Weights of a small self-supervised image encoder.
Model: 1.84M parameters, 32-pixel images, arch gmlp, patch size [4, 4], layers 6.
Rows from block 2, named by matrix and row number. Rows with one number belong to one neuron. Each number is 128 + 32 x the weight over its row's rms, rounded and kept within 0 to 255. All counts start at 0. Numbers have three digits each. After the name is the row's rms in percent of the matrix's.
# u: gMLP up (value half) (model.blocks.2.mixer.u.weight, 320x160), inputs 80-159
# v: gMLP up (gate half) (model.blocks.2.mixer.v.weight, 320x160), inputs 80-159
# out: gMLP down (model.blocks.2.mixer.out.weight, 160x320, transposed), outputs 80-159
u.19 104:151135181132115130127156142128130144126077172125147155132136108069147094051114067128132135177099137077108122128151167064128153124162190163072246132083145159178123104175083131130178127120155126148126107129167115125143156128130136142129093127
v.19 137:225127105137121131145161094129137144128126139130149128125078129104195142098127144138132113125146163123101133146130158131131122130165142129134136162113125077108137118135146104107093128106099128126133119140154157103116135125136131123054128167
out.19 121:124158131119127131130126112107128130171169133130127213149177106125112131148156068111125098119141122143173130000108127231128111187099125132068117146133220139109152098133098128098170117139134140086100118139128160121107120090127128104072141189
u.20 145:153216129128120115205132108141189132141127138071135129142138136134128128095100129100179072133159131129121097143153132142117210075122112149111149131117113095107115137145105086128152203113128127117123120176100147121144197127106167132091194151
v.20 127:122066066163163145127170080112143131126157108195128200131122117107225116141140133112120124151175185128127146137112073114170121119138175126186103147180095124138123141111131081079067150171222092126150168122129123128127112139095125203142128090
out.20 152:073165128152116062107133156115129132128201185134126089139072128126149099040120184136124086136115060131168116141042128181128092148111130135124158154116138113075121128130190107128129128131128122062129136111183127129137129137166133114131128133
u.21 115:086111183079099155098171136144134131104121128107121125130113137103114128118128078120128196095128097171120054113135157092088130131089117197128162123137101110127144108106126111132206115100221160113120116181117201127132126122150140066171111101
v.21 135:117143123108146116153132133108127196084160135065157120105148108094125088078101132136034146118126125118049073082061162123159171127082102091128128138127045137138136130061160120128151124128119114127114078133059241124095108126162162028147090116
out.21 155:196110122128153125131099112127123127192128126137124104118131119128155129177126044151131121131115128122079146148100154128130127147124133142158127128155127007175029154131134191141128172143128131119135133087127083137128129138126119127128137227
u.22 122:169127123092190125146181114219131154094128125087127128116065190107131083143107152129132136141186149178151068125086107166207142127079119139188139085133206161129073155126127136124125096176128128119229137116100125079180133073153117130159138137
v.22 127:136132110030127129155124116094127114124140117133088218122091137104116115143076127160157163124134195117123090140118133146133136132136130085191127071109143168173139131094136129130140128126142146126198062124179164129130132126165129127161134113
out.22 142:132128124050128125105139127130109089154161128107144100130170112116182037090126122103142087130147056090134118145119125164117153135162088129130166124155125138097111141128086086156180133156132131129142131131128238035130124138224218028118205117
u.24 211:145117092112176103126116111129118184134136147121101133082122114118172158129128182150126137143100087129132126140129130072126127167117041142127128116144139128137053119096104150154135119129170070146126103134190137147192132191122185125128123198
v.24 094:187134165128136122128095161148053178128102124129139203126131127147123074202131102119140103121097113156140124069180217185121136139127182139120101152127131127126079098127119178099128218128128126132138095136128121171064098128075130128127129055
out.24 174:129129124006139127140126128095124156125129113126123154166021116127131117127121136126134128129132120091128120125126147128127071162065128128168131119128120109128168129008101130089125110129092099127130064132120128127136108135128168128176121129
u.25 154:163125128120100128113106134059127086130174078112152085091150139141136129115123127102084130109123137150135146101113151096130031126138116119094113136081139129161131110198141111128132116132130185115128123034126089110130110130137206108140121098
v.25 143:087000113112134127168151094128177143190085125140107191137086053123123096148129117124138172125087133149158202094120128131128120128173134116136164115136128136107147129113099172079117129132210139136127174128123125112150095128154168162198133128
out.25 139:105194124147024144127136170152124112122172166086144128129171128151121126115127098140129145128127123172114160146128098156130132147100130117134077167125137128139207131128126174100130121128134201130139149138067112130128180175133116147093131058
u.27 122:124123132138109127156142174133127134148113117110134127127129125129130137111125077143155145126117128182113074060155168099000144118183150146122197060124090096132160128109132104151130126163116129126118097067132127155148123103119112122143088126
v.27 117:156149099146159128144102119100122200059155107138108112057128148095130097023176135065130128143119124089134140124137120144162116132129159126125115185119127130097151132111109200178116122088218149089143123102136180112113130154135119105162169174
out.27 150:134128120122199129066128107167127106030131137036129130118140130138178100127082108069114122128129130123152131158126124128128128128168103114126128121128188150129111128126123093161110176128149130119128083129128127128114131123131165126155066138
u.35 109:169128151095139178128108145128166127128128102049215126167072136138069140162130130113115150194137137114133129135161117118134117166105128138069136135097130097163146060117129114155117089132171152124095131098077165136192077130114109104136145137
v.35 111:139052122156141146102090141110177127124145125125139128121201130128092130174168138125165121129143153123222131148144036132134128145137096138129230106132078120144135130127075125050139126129158134138108039151128151126200118103126126162107133119
out.35 148:230148128148135125147135134128087067110128133137117155109128151125131066139128178195128058168123128137138102127136139128141172130146106126164130128122040147110036131132052128116134168122058124111134128184128117123090135133129136123043128097
u.41 039:128128149128128128128128191128128162133128255159108128128041128128168128128128128128146144148129128128128128128128128128128125137180128128128128128137128128128128128128128128128140117128128128128128128037128128128128128128128128128128128128
v.41 024:128128128128128128164128128128128128128137128128128128128128128128128128128128128128128128128128128128128128128128000203128128128128128110128128128128128128128128128128128128128128081128128255128128128138128128128128206128128128128128128128
out.41 015:128128128128128128128128128128128128128128128128192128128128128128128128128120128128128128128128128128128128128128128128128128000128128128128128128128128128128128128128016128128128128128128128128128128128127128128128128128128128128128128128
u.44 133:131096078108143129131130179131128139129166128133150109104151190088099130114125084163132127154013123105182095089118184082121128197107145171140091126159154153145101152108127135130128130140130124077095127129121109073122085133128169147132122106
v.44 131:139132138145130091124174114122213128131158129127136131131109137147119170080062095122130120142132165150156132128125131156133128094098168123089140143172196125112071129112134135142176175130163194095124141098137109092125124127182154130112129113
out.44 133:114115108122128141056134113192140131142109181149143122120113126106128141145128117039128128138180099093095139133166115120139150099130129072073125111117000211123142145125146098127182128129131135118143180140127099128146129130133155144255130141
u.45 174:136128138142123117131113118095125130140128136129111168128122130160121197117124159137114138123131127123091149112127142124144136130099067128143135126123070125129127175128189087132138190074137128102158179007143083166142183132138130119127127150
v.45 158:094115133128145159142142130113121128114110058128126090147142091128153183120105128098155173127131134140162165180128137132080089189140191129131123122088152166113128171088153107128140119081182132132119131123105016127137177128138204080135072120
out.45 152:096156123142056098115128129150134128109171136122123117097111128120126071168089111108129144135134151158122128128133095136155128127105129119109121062117128078110123082154118169123128136178128012109134131067126075213132130132161153128128127130
u.47 127:103127138088141116163144124072138105131126123141137147111119127183130132102134128126140150128123157128128122114142127120122125037133129127130132136105140128143103128139142101044126132078127127119102096156140177106145124157120166217103077128
v.47 144:079136108133088154128119128092106101131127130130128128120095093133169129107133129118101146137167222148129164199150189107132152015154088132175120195083135132077106128157126186136137162103120124150082173155105063137128151160152102165081129159
out.47 134:146125075128124140129101129089191129132132109155127137128113123112123084133128127128128033117128124180075182019125088122218179163103128122138210132172134140132131137107128139089127111127138092101112119089160115116083132101199132125169102177
u.50 127:130167132134153110183118159126159127126110130202130096133039126114219147123083123117108112156086138101122204139220144155140128106108109140128129133123135117046042130122128123169122151124091122129131130147105078144176135128136082129199126148
v.50 133:127104094128142105111127091096068085152132176074175078151140127149116127128110153075109139129117080039151175106064048129128147112078132143076160123151130129116131127130081151085157139108116127101127096110142118108161138128128179118125122122
out.50 127:251127075108171151166218114122109118116124120123106129096111097112095136144101124164102110145137127152108151129130135126138164128151127128221123128134124159140065134146125143109129144091135088130172134102090252131130146128102182134097129130
u.53 140:137115129142203124155159129128114132091117174110142146135098083128143140126116119124135116127122142088143138175066146168156118106144146176127128129108146095032095138074176110144128124091119187126073213113129178146069124112154144072132114137
v.53 136:175151174096124115128194123120168115139130078141156124134184213145188136129127132129193123129119126158127130083206137149133118132111128135091137137123110170109126118089125138128038104122173101128175094105097175118122062117087139107137141125
out.53 118:185111127082127162136133125226201128147128127128161119170109118105117185128131127100127143119104118118092150132140175130125183126142133137192132125155133121120124045081075128118130132119154102166128098125140099132153190127128135129125158128
u.54 112:091129135149113128115128134125125155163188128106159090141178146140108118125182014071133124131126132120093065107084110134084078123125102132066145117147173134123188156128155140152148128148146051126131037141121122146096106114124148128133124171
v.54 133:145122116099073131096130083143142125115090108159108101118122138161092197152078159227118128139121134112160203164112126125197115058138130082134131127124054141123153115092131094125128115092077163136114159145146146138133074192127023129160129136
out.54 153:083127160140127134143131077081122113128144128129136134074146126128189168128148128130124128128135127124128040135188125168128126134129130235114129167128097118129134109128091128135106120134082125226052128134087144126114163109123125128150048110
u.55 123:154131131104130128129095078096157103088163125168132128180128115037118118125130118121129153157132139055116143128101146132119154109141131203163171154137129090070129135123126120124106106075125133128109113138164131098128135089117124171136125046
v.55 108:171129132134131121103086125133119126158155089083142132108137162121148120128154099131155137142128111124153167129129168151128124124180119130104103150129169088142077126128130150104127128126107129135114173153211097130136115108066126108184127104
out.55 092:128127128130131122181113113119129132150090120131130110128139094171131121036054173169045120128152121196168141101158126110128130127112129133062104255133090136162124181136132143129136134210106159141128128116128075128127133172106127133126113196
u.56 145:138117116128125128064142083158129131141112168134103178126111100119160125148123157130130153144055124113126149114174150223124133125150146098128219128158121119113127127128156080126128143130139156124121194052135095091100122135153134167128151147
v.56 132:113101200148170109113113141107125144118162128162157121133121100130129128065137041128136092073066156141145097128207144136064144123102140138123185138129085133133059130114131128182123159121111120140025128091126123104107147113139174109158069128
out.56 154:092144128141111118134130102138161126127120120160138113079080090127129130146126108120085173121128128156129128094127070128130144140129119150150125255127151127108128111087059195138137176126127085134105255160128130122148128127145051128130127129
u.58 132:136124173106077122082172132126139137131130165168089097164076050092027174037132134148108174032105064129125128226158139131123050113118146123112129047119134151129137113154127169138140136068128100151130105117128106132188125163131164084142128058
v.58 130:085156042113128142105052126135126167181133161129120108128156151127166127153129062152103110169126127136124130060121164166138141158162144062183112137099129079108126114107092124120113153079134149106128130200128122135167071121128121124157129129
out.58 111:128170130118130036233128120126128139128158032131176154091166165161144186126160126060126050129122138136133100128129117094146123205156070128129143128135139128134135144065106128077181155151128121128158127141137122085155126128127137120126125146
u.59 129:154099128127125090113110107180046121128149153159129128110128116126100164091217142196113121086137128123126134185175123126114125120130128132126196112196127084084170161185131141244149078160128082140130136096140122127125103111152120068131077117
v.59 147:106183124195091113083126121102163095037098128121133125113089148126121138129126068126123103141140106121125131098197102171133057096125154133086131167041144159130163132126127114119147111163145193198126130138129159087226127072085147128174108145
out.59 112:184100129128164135157055146120129186135143134125137127137175128121133125138025065128162093115136125142127184067094169194132129055130113129069135172244115216127096079094114154114170140195114130128059070122114144209141121192123128132132132129
u.60 094:179128096155155133128112128128110204122128131128154130114064089100128106150208128130128128128088128165128193096128137127128148128129192128128044128128159128128128109122129128128242179102128131129128110109128083177183127128128107123128131128
v.60 249:144196140169163161120158149116131137130181077158129073116147128125134129107115116128121132135089148128203092177154131121110127129128102229091172093124170067108127113100106143122081097179128126149128127102133111136098050132115154112126114109
out.60 054:128129128128126169108195130128128128128000128128143174130128163101130128181128227128227083125142127183163128161128163125128128128128128085129128128128128126127129127171148128129129023128127128128128087129127128103133128047158128128083117081
u.61 144:154127157124131107045128128115199134112134167201128068048152124130093105140127129119122125114120134131182141061118152097183128158094135083130134127126138127120127099166094127140125118109124145113156113108114115175149156084089073124189077121
v.61 143:137017143096144128133134141156103131153100127167078137122105127141115133158102131127091157097017116117137195176170128168135103166150109130139131128133207130125075106130153131159132127123148091105125124135131135154127108153171111137163112128
out.61 146:037088148141116182127044006138202131127172126111176134140130105147105115137128179087127157126186178142071081128137115119112146128180183128137131140098115133126135155129143102124156135127115124093105121128176127106107084145132127160083140145
u.62 112:193103119128120133126129126100130116126103131116090139134155127170081115103126097103097176142128070132177159133179134128152166132084085108127117167128138126144153126148073134128134192128126104124135125136094117132182131115158051138181161213
v.62 114:130128132134115130166000128130119128116135130090110130122103118049166133205158129144128148106098065129161110136124074043157113122134128167152058105095105143149132118133074128142125127082101128204156113145128114129158164203188132141165104122
out.62 148:130068135135159131095200122121147120123133152129128141131067172137190200144093133178137155152128137095042133133121132128131110128124159154179127172253113112123194189129128128127128160108150064118095105118125120045057127121124128123118111000
u.63 126:165099128127122143163151133130137101106129129055146153221091134117008139133116131133132107120098134108108129133127147073121075128127132155132099128126047079089050094141127141143141079130029105094114156124128104144131110128126092137112135157
v.63 133:155131157152129180122130169189129095123139127133127121138118106122124154191142128087198125157125131108155122130094121128103126127130153063063129125176107122128125143115132137128105167118106128136125092096108123168113073139075109135130098146
out.63 103:156144119123165129124127125114125128155043170172114109118144207130128104121122121108120152141047129124119126169203141147117040102145130128129156139134255104128108144124115124128118126150127123133128126138130100144097206095126140104116123128
u.65 128:138175158101091118126119165123151168098129125127133100126127127088144167120084128126131116226129141107119155129118137063127150092193123100128131105249133156094117165133106143139115097105105138079107131118109128129183082115133150106121130152
v.65 105:116162123111169127103123101178168119071120167142127079118147116183153146101129134124155117128187067129129127132127128100079103112196075121117169044120131148122125130075116128114074119139099129120103123141131016197132132115032181116075136128
out.65 109:127128128114225132110127107124128115128117139159137128116092129176138126182129126179122146076132103173148128086122125140176188165124130120129105129083123128115128133129129118092247114164135097135127139119128129021068165136125139131139124113
u.67 140:109128129134108115166083128128116095136104127122196130129135185129140178151139108120153117125157128123129118115144152128107117125127124107144104134136130094181118147125129012122130136095145125125066103146128150141188140094132070137129124119
v.67 144:126160078132133133127152127062145133174115128138060131133158128144143120156128094083149155135188092111128194132153129145129149109128102069086133123127126138118140160127111143069128124130149080125208123061169120129146158153139114123116120144
out.67 129:121142128122092157127107144127128174126127124100043101150119132118128131131142109118157118143122119121129109158177109120161156098128148133097146123000130123052121105188151142106127123137066167134122128132113128128118029188103128130160140123
u.68 112:237129086201111128127173099132128142128117144108110146124024126133144130154114158123076128135090120135141163073130121111145116128125062121128120132095063134129176126112120124128129127135057124128175099138062163084076153114067198087131137095
v.68 104:176186134121114078128165123158140134129113136135178128122060112090189131107134124056091125125103209128129129124146094131186119077136122164124124150063107128133129172153121081129103159140178083169152207150111171064135172162176131124132143066
out.68 122:130046143076116124128097124124025128122160119127152115122169144120121115166146147128123123111130166097113073145129125022118135053125133119129131176129134140130217129082178178074083128130176120132115106125131104098128113137168141210128128210
u.69 138:108146106140097128002147125113141071089120143128117124120150091128128150172112130116116135086126124220135201159129110092073127123124128128165177118180049120129067079134126123135132108162126046145111087124104126095120153099143109148133133109
v.69 140:137170117132112129133126161169126203108161131106122130131123128137103097033078119150080088128148179050198129133112131142191058124140055129056114128122190117114127126115099137192147128130129157128166088204128130131110120182121154053148096111
out.69 108:128125130139137166129128128128132161104128112144121099127128214125152128082115100128131143127255123117147198123075111128128128116168073130076118127104134126135117133155060129127129115107078126124128136127125056132130082115162156145102099147
u.71 130:124130119108104113163129073141128129099085134136133132127193152127122163091124147218129153129127156137069131127124184069172163113152153131128143141100094172102067103107116109141124187148061180083127124147109123089082130143111072075127130120
v.71 133:091125153139094131119126149154127054126121175089151128083132128171128128122113045058122159110128122144133143101106095113133132145128127149116125174123118123125236139106140143062145050156130128238132118111128151198130130143148121118129127118
out.71 145:128132116133101098124126017129107127127117070153119120134117130130084115124160122187132128215124128155128134171128114122086127133106090131128142128139088127156108119139116121129154128046132128165208173173122136126128118124121130122023130146
u.73 143:160160073128138180118082127164207091125100111080167143160062144126111153064150074155135158088119124132153111071130231149065139170130129129128165130131104174156120126123140149151208129122115168185081128101102205141128087174082160128163115128
v.73 135:195087203219131120157091099149128167160160109127129114107140111099128159196138124129126131114159123141098138157128126105173127107230129136079129124189132170129132141176123083104103099163132124137168074138129133130129156122141099127159117163
out.73 159:117130122079129125144137161079178128144105128176129140162135123126178116121165126120136125130117070143081132126147125136129130101128122130150135142142126127051115131153120157133174082100138128110156127113127146129148125128126121105148142122
u.74 115:124133104124129131110046169165124086083114139135124130140182127176130204157141137157146135103104104150129147100106126126138157078161165122120054141116128157154123112132116134144119071144136131129075124097138203136122086116129129161126230136
v.74 128:126110151055177158119142110191127135141131108161137161112121125049119101155122131219084136157119128128201067143156130152154124159135121127157197214117105062152131138132075129111131151123208152127137128140112104135170130129092172126134128146
out.74 122:128119129134131189133119028129128153047124090130075141132123143148126128128034097121128149123137139159174114134055106178141226120128140180088115142108122137102135100107159116118116128112104149154115121122105130135068141126135127129125128151
u.76 141:086118088110128125101137177132106201141130128129067166082146084134124096153130087129132193122106124139134088129097119143156130126131114156138182090158142187132056129069096176090153123164133120068138086116144150138134139149095131043148127168
v.76 152:120132049106084152128122109094106035118129105150156131093060122140163170141146136125143127113126170132031149125118127075098097129129115118208134255180184126122147149138136146127128120068149125129114159114144140125152127152126098102088127133
out.76 150:128121157128139048094118128156126128124128133138146130113111142128110127128135132151186138102082159070107100148137154128119121196100127126083120128127129133125157160132134126154127146128128105234126153133151180205115128128115127119123128128
u.77 117:118153187131076140122176127135141128178129124139168119130082130086125180118114134119133124124128116125133127103143118141106124132157156124147118127136124159071051128127121081191113037130111133130172072129057161168082118141092150129129107107
v.77 126:124134139117149127128126136130184125130128146189000127115053131125128150112121102134133130120071131115155149083134114043240084123133106101085112124100128147103122128122164138133088121115162152116160128107110208143096123171131152130154131130
out.77 147:132145000118153085054124101103148123129153139100169128144113144028088128128088077136110129127133115122124077130164129119137128130126086127114133091166132128112142111119128120124118145129130112131120134122128126134137141128129079143122121136
u.80 147:126112123164146040130128128103137141088158124112135107158126083120114129108103151126127140038175117087075118129132128153130170132066059121114122173025076130043128128129149129079080071135129081084195125059127115092255118101080160121154112152
v.80 158:058115080131128091104115126151181114138052127136146129157065125143128129120141109158162152128177087068112129127145108078078121133123135118128130097167162157108126128133162128078144107084147126122131146123100124108131160147128141111132140192
out.80 129:062147159058135162108108110068128125118122215128095176121100133056176096153117128149121142127112161126203111125143128162137166124159115177125128120134117126196146133108106142111124128133124131138098081126129128110107090164120096134107111130
u.82 140:214181110130128116127228113130130124133107146096108115130073186119104121134131107128190148125088184110106141137174131137111146113091102125127074127186125200120136155122119104132132186111099133142125118156135086128126140051146103125126154121
v.82 138:107130158139130163153125132142165183134164124134209128202151130120161102047123090177132167097157075111164137158132126131074222096125125110135143129125114105167121131163079157117131153162103129152136204121136144089131140152140045109178129159
out.82 132:160131133097116126102123120136133140127069116113119130137078112128126131134078128129128137113131104132129095123121140202145137125110126138127133082115131166128075128122128129151255129150089127132129122104124101128128129125050128075123149126
u.83 111:088128133083127094136128121168115176136111136126077136117129103082100058144131223136149107130127141133128081069127131074114179123129090085117173141157136158078133124134114150179136141152076133131143096143171121017186108187118117123129131155
v.83 117:219076112206115163168120093085116124087163129129139117128107111141089109162097126112155124125108128136158122131152129108151128184155095128123152149147094119126149129135130170116146161045140207131109128132126152130168129127128129189193111174
out.83 141:143090143038183137099183132128037103137122114128138152200156216191160122113092137126113135130123123097030144165135137172168121091102149132082128139118128119128082125094140095126124136125110130091130151127082120131127136128159115142107137123
u.84 120:153123129128181096075153125121125135138170163107183130130128051128152137135130139131135101116133180106129145110124126072101118122073155103160109114116136135000073126133105127125123107103151088134149079083048140166156143178101081135122086116
v.84 118:128132129133120124108146164124129110129099078128162203153123135093132127098080108121128082129105137128094109040125148125124153124038126146108091191139092231143140128131128130124154140126126121135129124135130193215129117128115129116144125096
out.84 148:092085142128090223157127177137065088126066127129191139093119131210105124137112131132054127174143138128176174147190138153181135087115046128130125126103078127124162129096122114129129132140127120099127126140147045123175078109155134126093124089
u.85 150:092127128092071144128128094140093137141118103117102142111126128122125154117145098095188119124130106130093156109170122095120150127128159072175106137109135133128077117149115131082050127140192130128126222143150141051155120139156130171120202154
v.85 151:133096108131135123125155177129113100130146131150130084122100162080127108148143132126142104132146127127156188151137128158111099129128118255124166118179119124124121138104143142099158119059034129121169022175054123137053142183126129080135103115
out.85 180:135137001192128114120121107142110138163146123131123123165083112161157116169111107128150096130122135128142120086104197128135131131141121128198129126131140124127183193136069082187156138138156159175118237123165134082129076125130134168143122129
u.86 120:166129195095193097129115098013214141143151149128126058156126121139130133170086148119178126128105163162128130186159132121152101141090129127126134060129102217142125128160105095127113149085116128124161053050165164104128134120141131205128118188
v.86 146:124101050128128133111130139182134142075126127090082086153109136116153222128154118128173135155184091154098032136105129100119143150116151128107122177104132080124169167113138085106162127203128143113122098124095144107130097145131120148117167124
out.86 117:127123126163085133128128118141146128128201135140110190132128138111078135133097126121106165133128128125126126139061038180198061174193121097158129166130128119130125131179118160132126186121098128119140120127125068144156151029148128128146125128
u.88 131:125122125124128064137156159150098129150126171143206122116130051089080140094130127130143099177128139111062158128116128121128173131131125130060117166175153144088105123136112147114135211078077128112132125140151176152153121150074105073131116150
v.88 131:144133184193130130207133083103213135125115106137064151139130070125101127125091173128109208127107126155139123134132119171122121083148133169056151165128088131121118096132118129138129058162139126097109118060087128139131136136135148137183094140
out.88 137:104128127132128109085127122126107126085128127126127156129146127072153133130132130105177129134117112164126143127142137130166138108067131103144188143142123097101097172114118051170087183020126122127185213150127128116121127142223118158116136058
u.91 132:198132099118085162130017157124119089098128170128095137129121125135080126085082114145084130128079077137142123162104121133135138127108101141071130127111160115215129132130129131208168162102074132122150155112090110104140130130140116103047054122
v.91 135:095161137130149189116147189174119145129103117121139093153141148115108142118118225118194091136123127120147166125148081131173128035137171128127117128185137116000127103091131131131035128046135103080115129119117126075126069118072136081144199118
out.91 125:083125123101130127128108090024080124127132122124090132140123177114084128095192080090126091142121175126140123085132121132138091244127059131160125127140126057111137172092128125135129134141228093146162060124128144128122154126158058109134141148
u.92 105:146113172111161161187147156130119128128114127169166167099104128168137175129057129129139119178129133013125169113141102152138125123089142085147098137140128103027132145107155150093118041097157097090070075128147207189140116112103116128132142128
v.92 122:131147176087153129130146149133119158111120129173120128157118127162157127127076214180075174146140175130092180114141098127187157160160106121177096157141152129114105130097148135129136200176126134007127119105131124126158129180126007142098223098
out.92 133:154149124124127139126105077128146182102137114006127116205124129128122190135173151081114151192113053126091088117119132129090132128136123125152119127127129134127099115135132131131144148173149146114039135132154128104125128128226177117128112121
u.94 135:128154191158133099129148117117090131125077133128129128150115044160126060110129064119101127142120129162095074141179129141126113169126081128067135193099129056137101132129118255133094134184128123124134128117105133117204180121126128130073160094
v.94 139:106101069143128139146135131147140116111132086173073096125129103116125111171105134109194111115096123101098124148128042135127104177079129131091137121109128072105111130140131202183111133165126131199151130117151044127099070128127133125129163161
out.94 135:063125128130113088087108133118129125000100141124167151124133130128000127121130129125188133137126128118124044148117181124127187129126129062127135063128065134132173114040128101103170118128153125125157098116128128125128120075143128144123045132
u.95 111:179176133134157142101210069138076135162108078144174132156105113062108131079157114143094115128081129124122097123221109124076126121101120145126119103131128088062128113113098155255128153180122114141146188122147118099151168129128118128135128113
v.95 128:212160101129096141129216112126052101152090059170174122125109100132129112048128064126124151128127131135116116133164196131126134128127071096069128115091213116173165141153074123155126158075130164179126128172142142133157128124134103075124108175
out.95 152:133060136172110147132117186115178127135121128096085125184148141158127118127020081137117132128120122122128128128075152116118127132095146092097141123190132176162105131121085127130112138101036111128115126193128128129129129139128127131134128134
u.96 127:132129128126058127133126129154145127146192191130124129128119078108096080202127137088115124118031207130192140149141078088128095144214119113128145112062114118179187129129126132110203127124109150117113127131091081155169073122155107135115086101
v.96 133:121128145135126115130127130151143131168127067109157076224128172143115098077102078165168133128130175110138127129132134126129099114134110157110145131102206115109134127127117126141146144127151196130135132126216128094127128128062129108142099030
out.96 130:129136177112127162076131050213128117121126128128171120128123100140154131111196090137128174203000133128000090128129126209095135126133126170130141138140113103128127130099134028119046120109145134128125127127127115129127147128123130115130106128
u.101 132:172109067038094134158145132094128128132124130124084069181183144098102105073125128128144121216059145142126123126117125128128127136061129103132131083067127134159104167128117110129054119121141129123220165175161120121130115131129132069066171128
v.101 142:149127099090121115100003110138129118100090123129126156125129154050134127146135118169111214142101130146128150169118119052255116090125132111125173086068064128127109136130128107129074130082126139143140135107127129125128122127118105144062156088
out.101 162:128135165154131128141115135130129111137156086106172161099120129122121128130128125129129132208128183133128127135073122150124102128155092120154145116164131132130114122132136146154127146076128117119129089130115131027130161128133000131134067079
u.102 135:140161127158127098100118156139124115128164159125117181129167195128154118142161125108118148101118077174112113129048157135123152144135129133154132112114098102126128120104169159167105041128142168207172116134131255139101128198094156120135118061
v.102 131:114128103120143082089129085102091092119164074146130208169180115126132131098112158123106123132128148121148105093131156114108104128070211109152152137161151087137086133110086199119110167126129116150044119112086087163074161121127118128106113125
out.102 141:184059154126166146130017089114159128128130127129136127115128114127137133124160128128167142124141125092041129125112126123159141134130091129025079133103136123120186159165188139129127127109148122127137187121115136124118090116127177124155130129
u.103 132:189138129125126128186142179127132146111109132122126136065135125129128131080100165133136139102057108136107168086093153130132125131142120117143130155045091120129078127127206140122112113105135124120146124159123131125120164168163128112129086102
v.103 127:124140168127128131129110057120117059127123135126124200109079166121098128189135108178134110112154123146133075132126098130128141126133119126089125129110145128158148074129049142140143101111127135104112196112172123114181144090122115133137134132
out.103 133:149160150158141073144255135124158128129132101184102128130108097145129104128128117121127116106141153141132115127129121151100131133127147140121127135207126090099119091129118120116104128129119129094159141113129133125193105131104134128119128130
u.105 126:071151123129163080124128128110124208033130119107130080134139122187113204122083127112097113128139117138141130133130135129103133111101158119146080131131130101116121118136126134107174093103222168127131096102145137127236129119127098136135128126
v.105 125:112124126149124171139123076140131131167117137123123095140255130084115135139102162113132140143124100128128191139104087128128133132134112157129106127163161045116161152128197131170136132183127108133128165207131170144123165106152125142106225168
out.105 129:128182119053119128096124000128092152128118141147144095155128128226124164078144138176107138153129135128118128098137131130159141113124054095146125134120117121133091196130072131076095121124116130156130128174128128128107133140048063131156171081
u.110 127:153082123116134129107101180132097133231131128128132127205094169166129107114081140117110128196095113105079127129176087186161158082044128120164092121100136105099066128121126120143110180130108219108069123141128124178127058142094110128167149039
v.110 127:147130113109157130135133130134105142092209104112049159128109055110137110066127090086121126121168115129128054131165147094142167131157116134109115125229133126113131114125110180126138128093077120143114082123086081144128146165072155025187126139
out.110 132:133126125147173125136132148134117090106164121108119091155128123112147125089128139134128051121129158121128128127112175128087121143133209088137131143127128128132135181058130129128171129220076131133151208133103128034169133127119123089120131128
u.111 155:093137109129126124155121146196097167155137134135123110165162134122128133138147131098119112122104111141127145125129099059091111147152160092128135129122129121134135104115171175135128118121116162139136157097109028133159179046152143109161088064
v.111 143:140126162128086166144114102138133117107153153143098153042143126074130179048127112130104111133110122114168132069190087146131139148123172137114129118141110119128127133122129142128081128142133151092123133103109136034159015127150127117153151127
out.111 159:128122117166120121107094095098094138083066152129149143124141134129130168105129103128147128133127132128125138112123146064120137127123137255123115171128136168123133128085116126102149148100128147114066129129176129126119128195128117118128134184
u.114 139:125094100135129098129193140078146128133037122128072071166028182158126127126124114170128127143039107065172128143198106071126108126101126154166161129071159127127134187128137121063167040154101097085147127125117084077179098148152129132130111120
v.114 128:176128170079153138186190114068146125130131182209124151160100129125178134180114095142140097139070119137084186124118129114123134167099144139126128120160150160145117107151078072093062136112145115066171128129146106122142157114130130132123161126
out.114 154:132193128188128128129117137136151129127214129207099110104190091129129129073104155129082104139101124126137128136092128136129128120130152148152171126181193125127128125136182148150164139159152184117108097128143131122121128128130127132130107064
u.115 136:130108172129128127129000120120150108127150171128166128073129120196132098207119109116128140090128146138124068123117108193109129128164128133129067166134118089180050129155071131122194127167128132125159145124114078128166194126180127071166134182
v.115 140:114098044083175157153144125129076151132089131128108165126074128135139120157122144149114152108179142127135148142110091137195128112097146156130137197127163089126135110126078128137068126123140125144153177116127136105127097152127126146111116088
out.115 142:079102115124129101105104028153051160128128128126076101180126126196127174122126146122058139117097185133131122133083129111130140087132255105126134092145175165129109215127129130101141126128132128127126155122123128099128172128215138135125084063
u.118 107:180019107073125108121128172128175136110112135127077130178132174135083128134115090127133132105076029124133080162127137125131147147176127133105141100117085091140104135095128046111085095150107124137154180126178108119101132142121139106128106183
v.118 113:189155071132060135205085128125191142137149138114130158183081136113127126130135113064128127097099100128139072109160143164127105122126142180204096121114123138147103096128120147082133083123132128155152119114123119128134197129197182113215124163
out.118 126:129185130147195122063170084105078046125067177129133132127095138156133129105043106127126130127131255144138126122205105130141137128126147148128125183129127129125129127119163134124222164138136081133063120175133120070081103161166142192130127129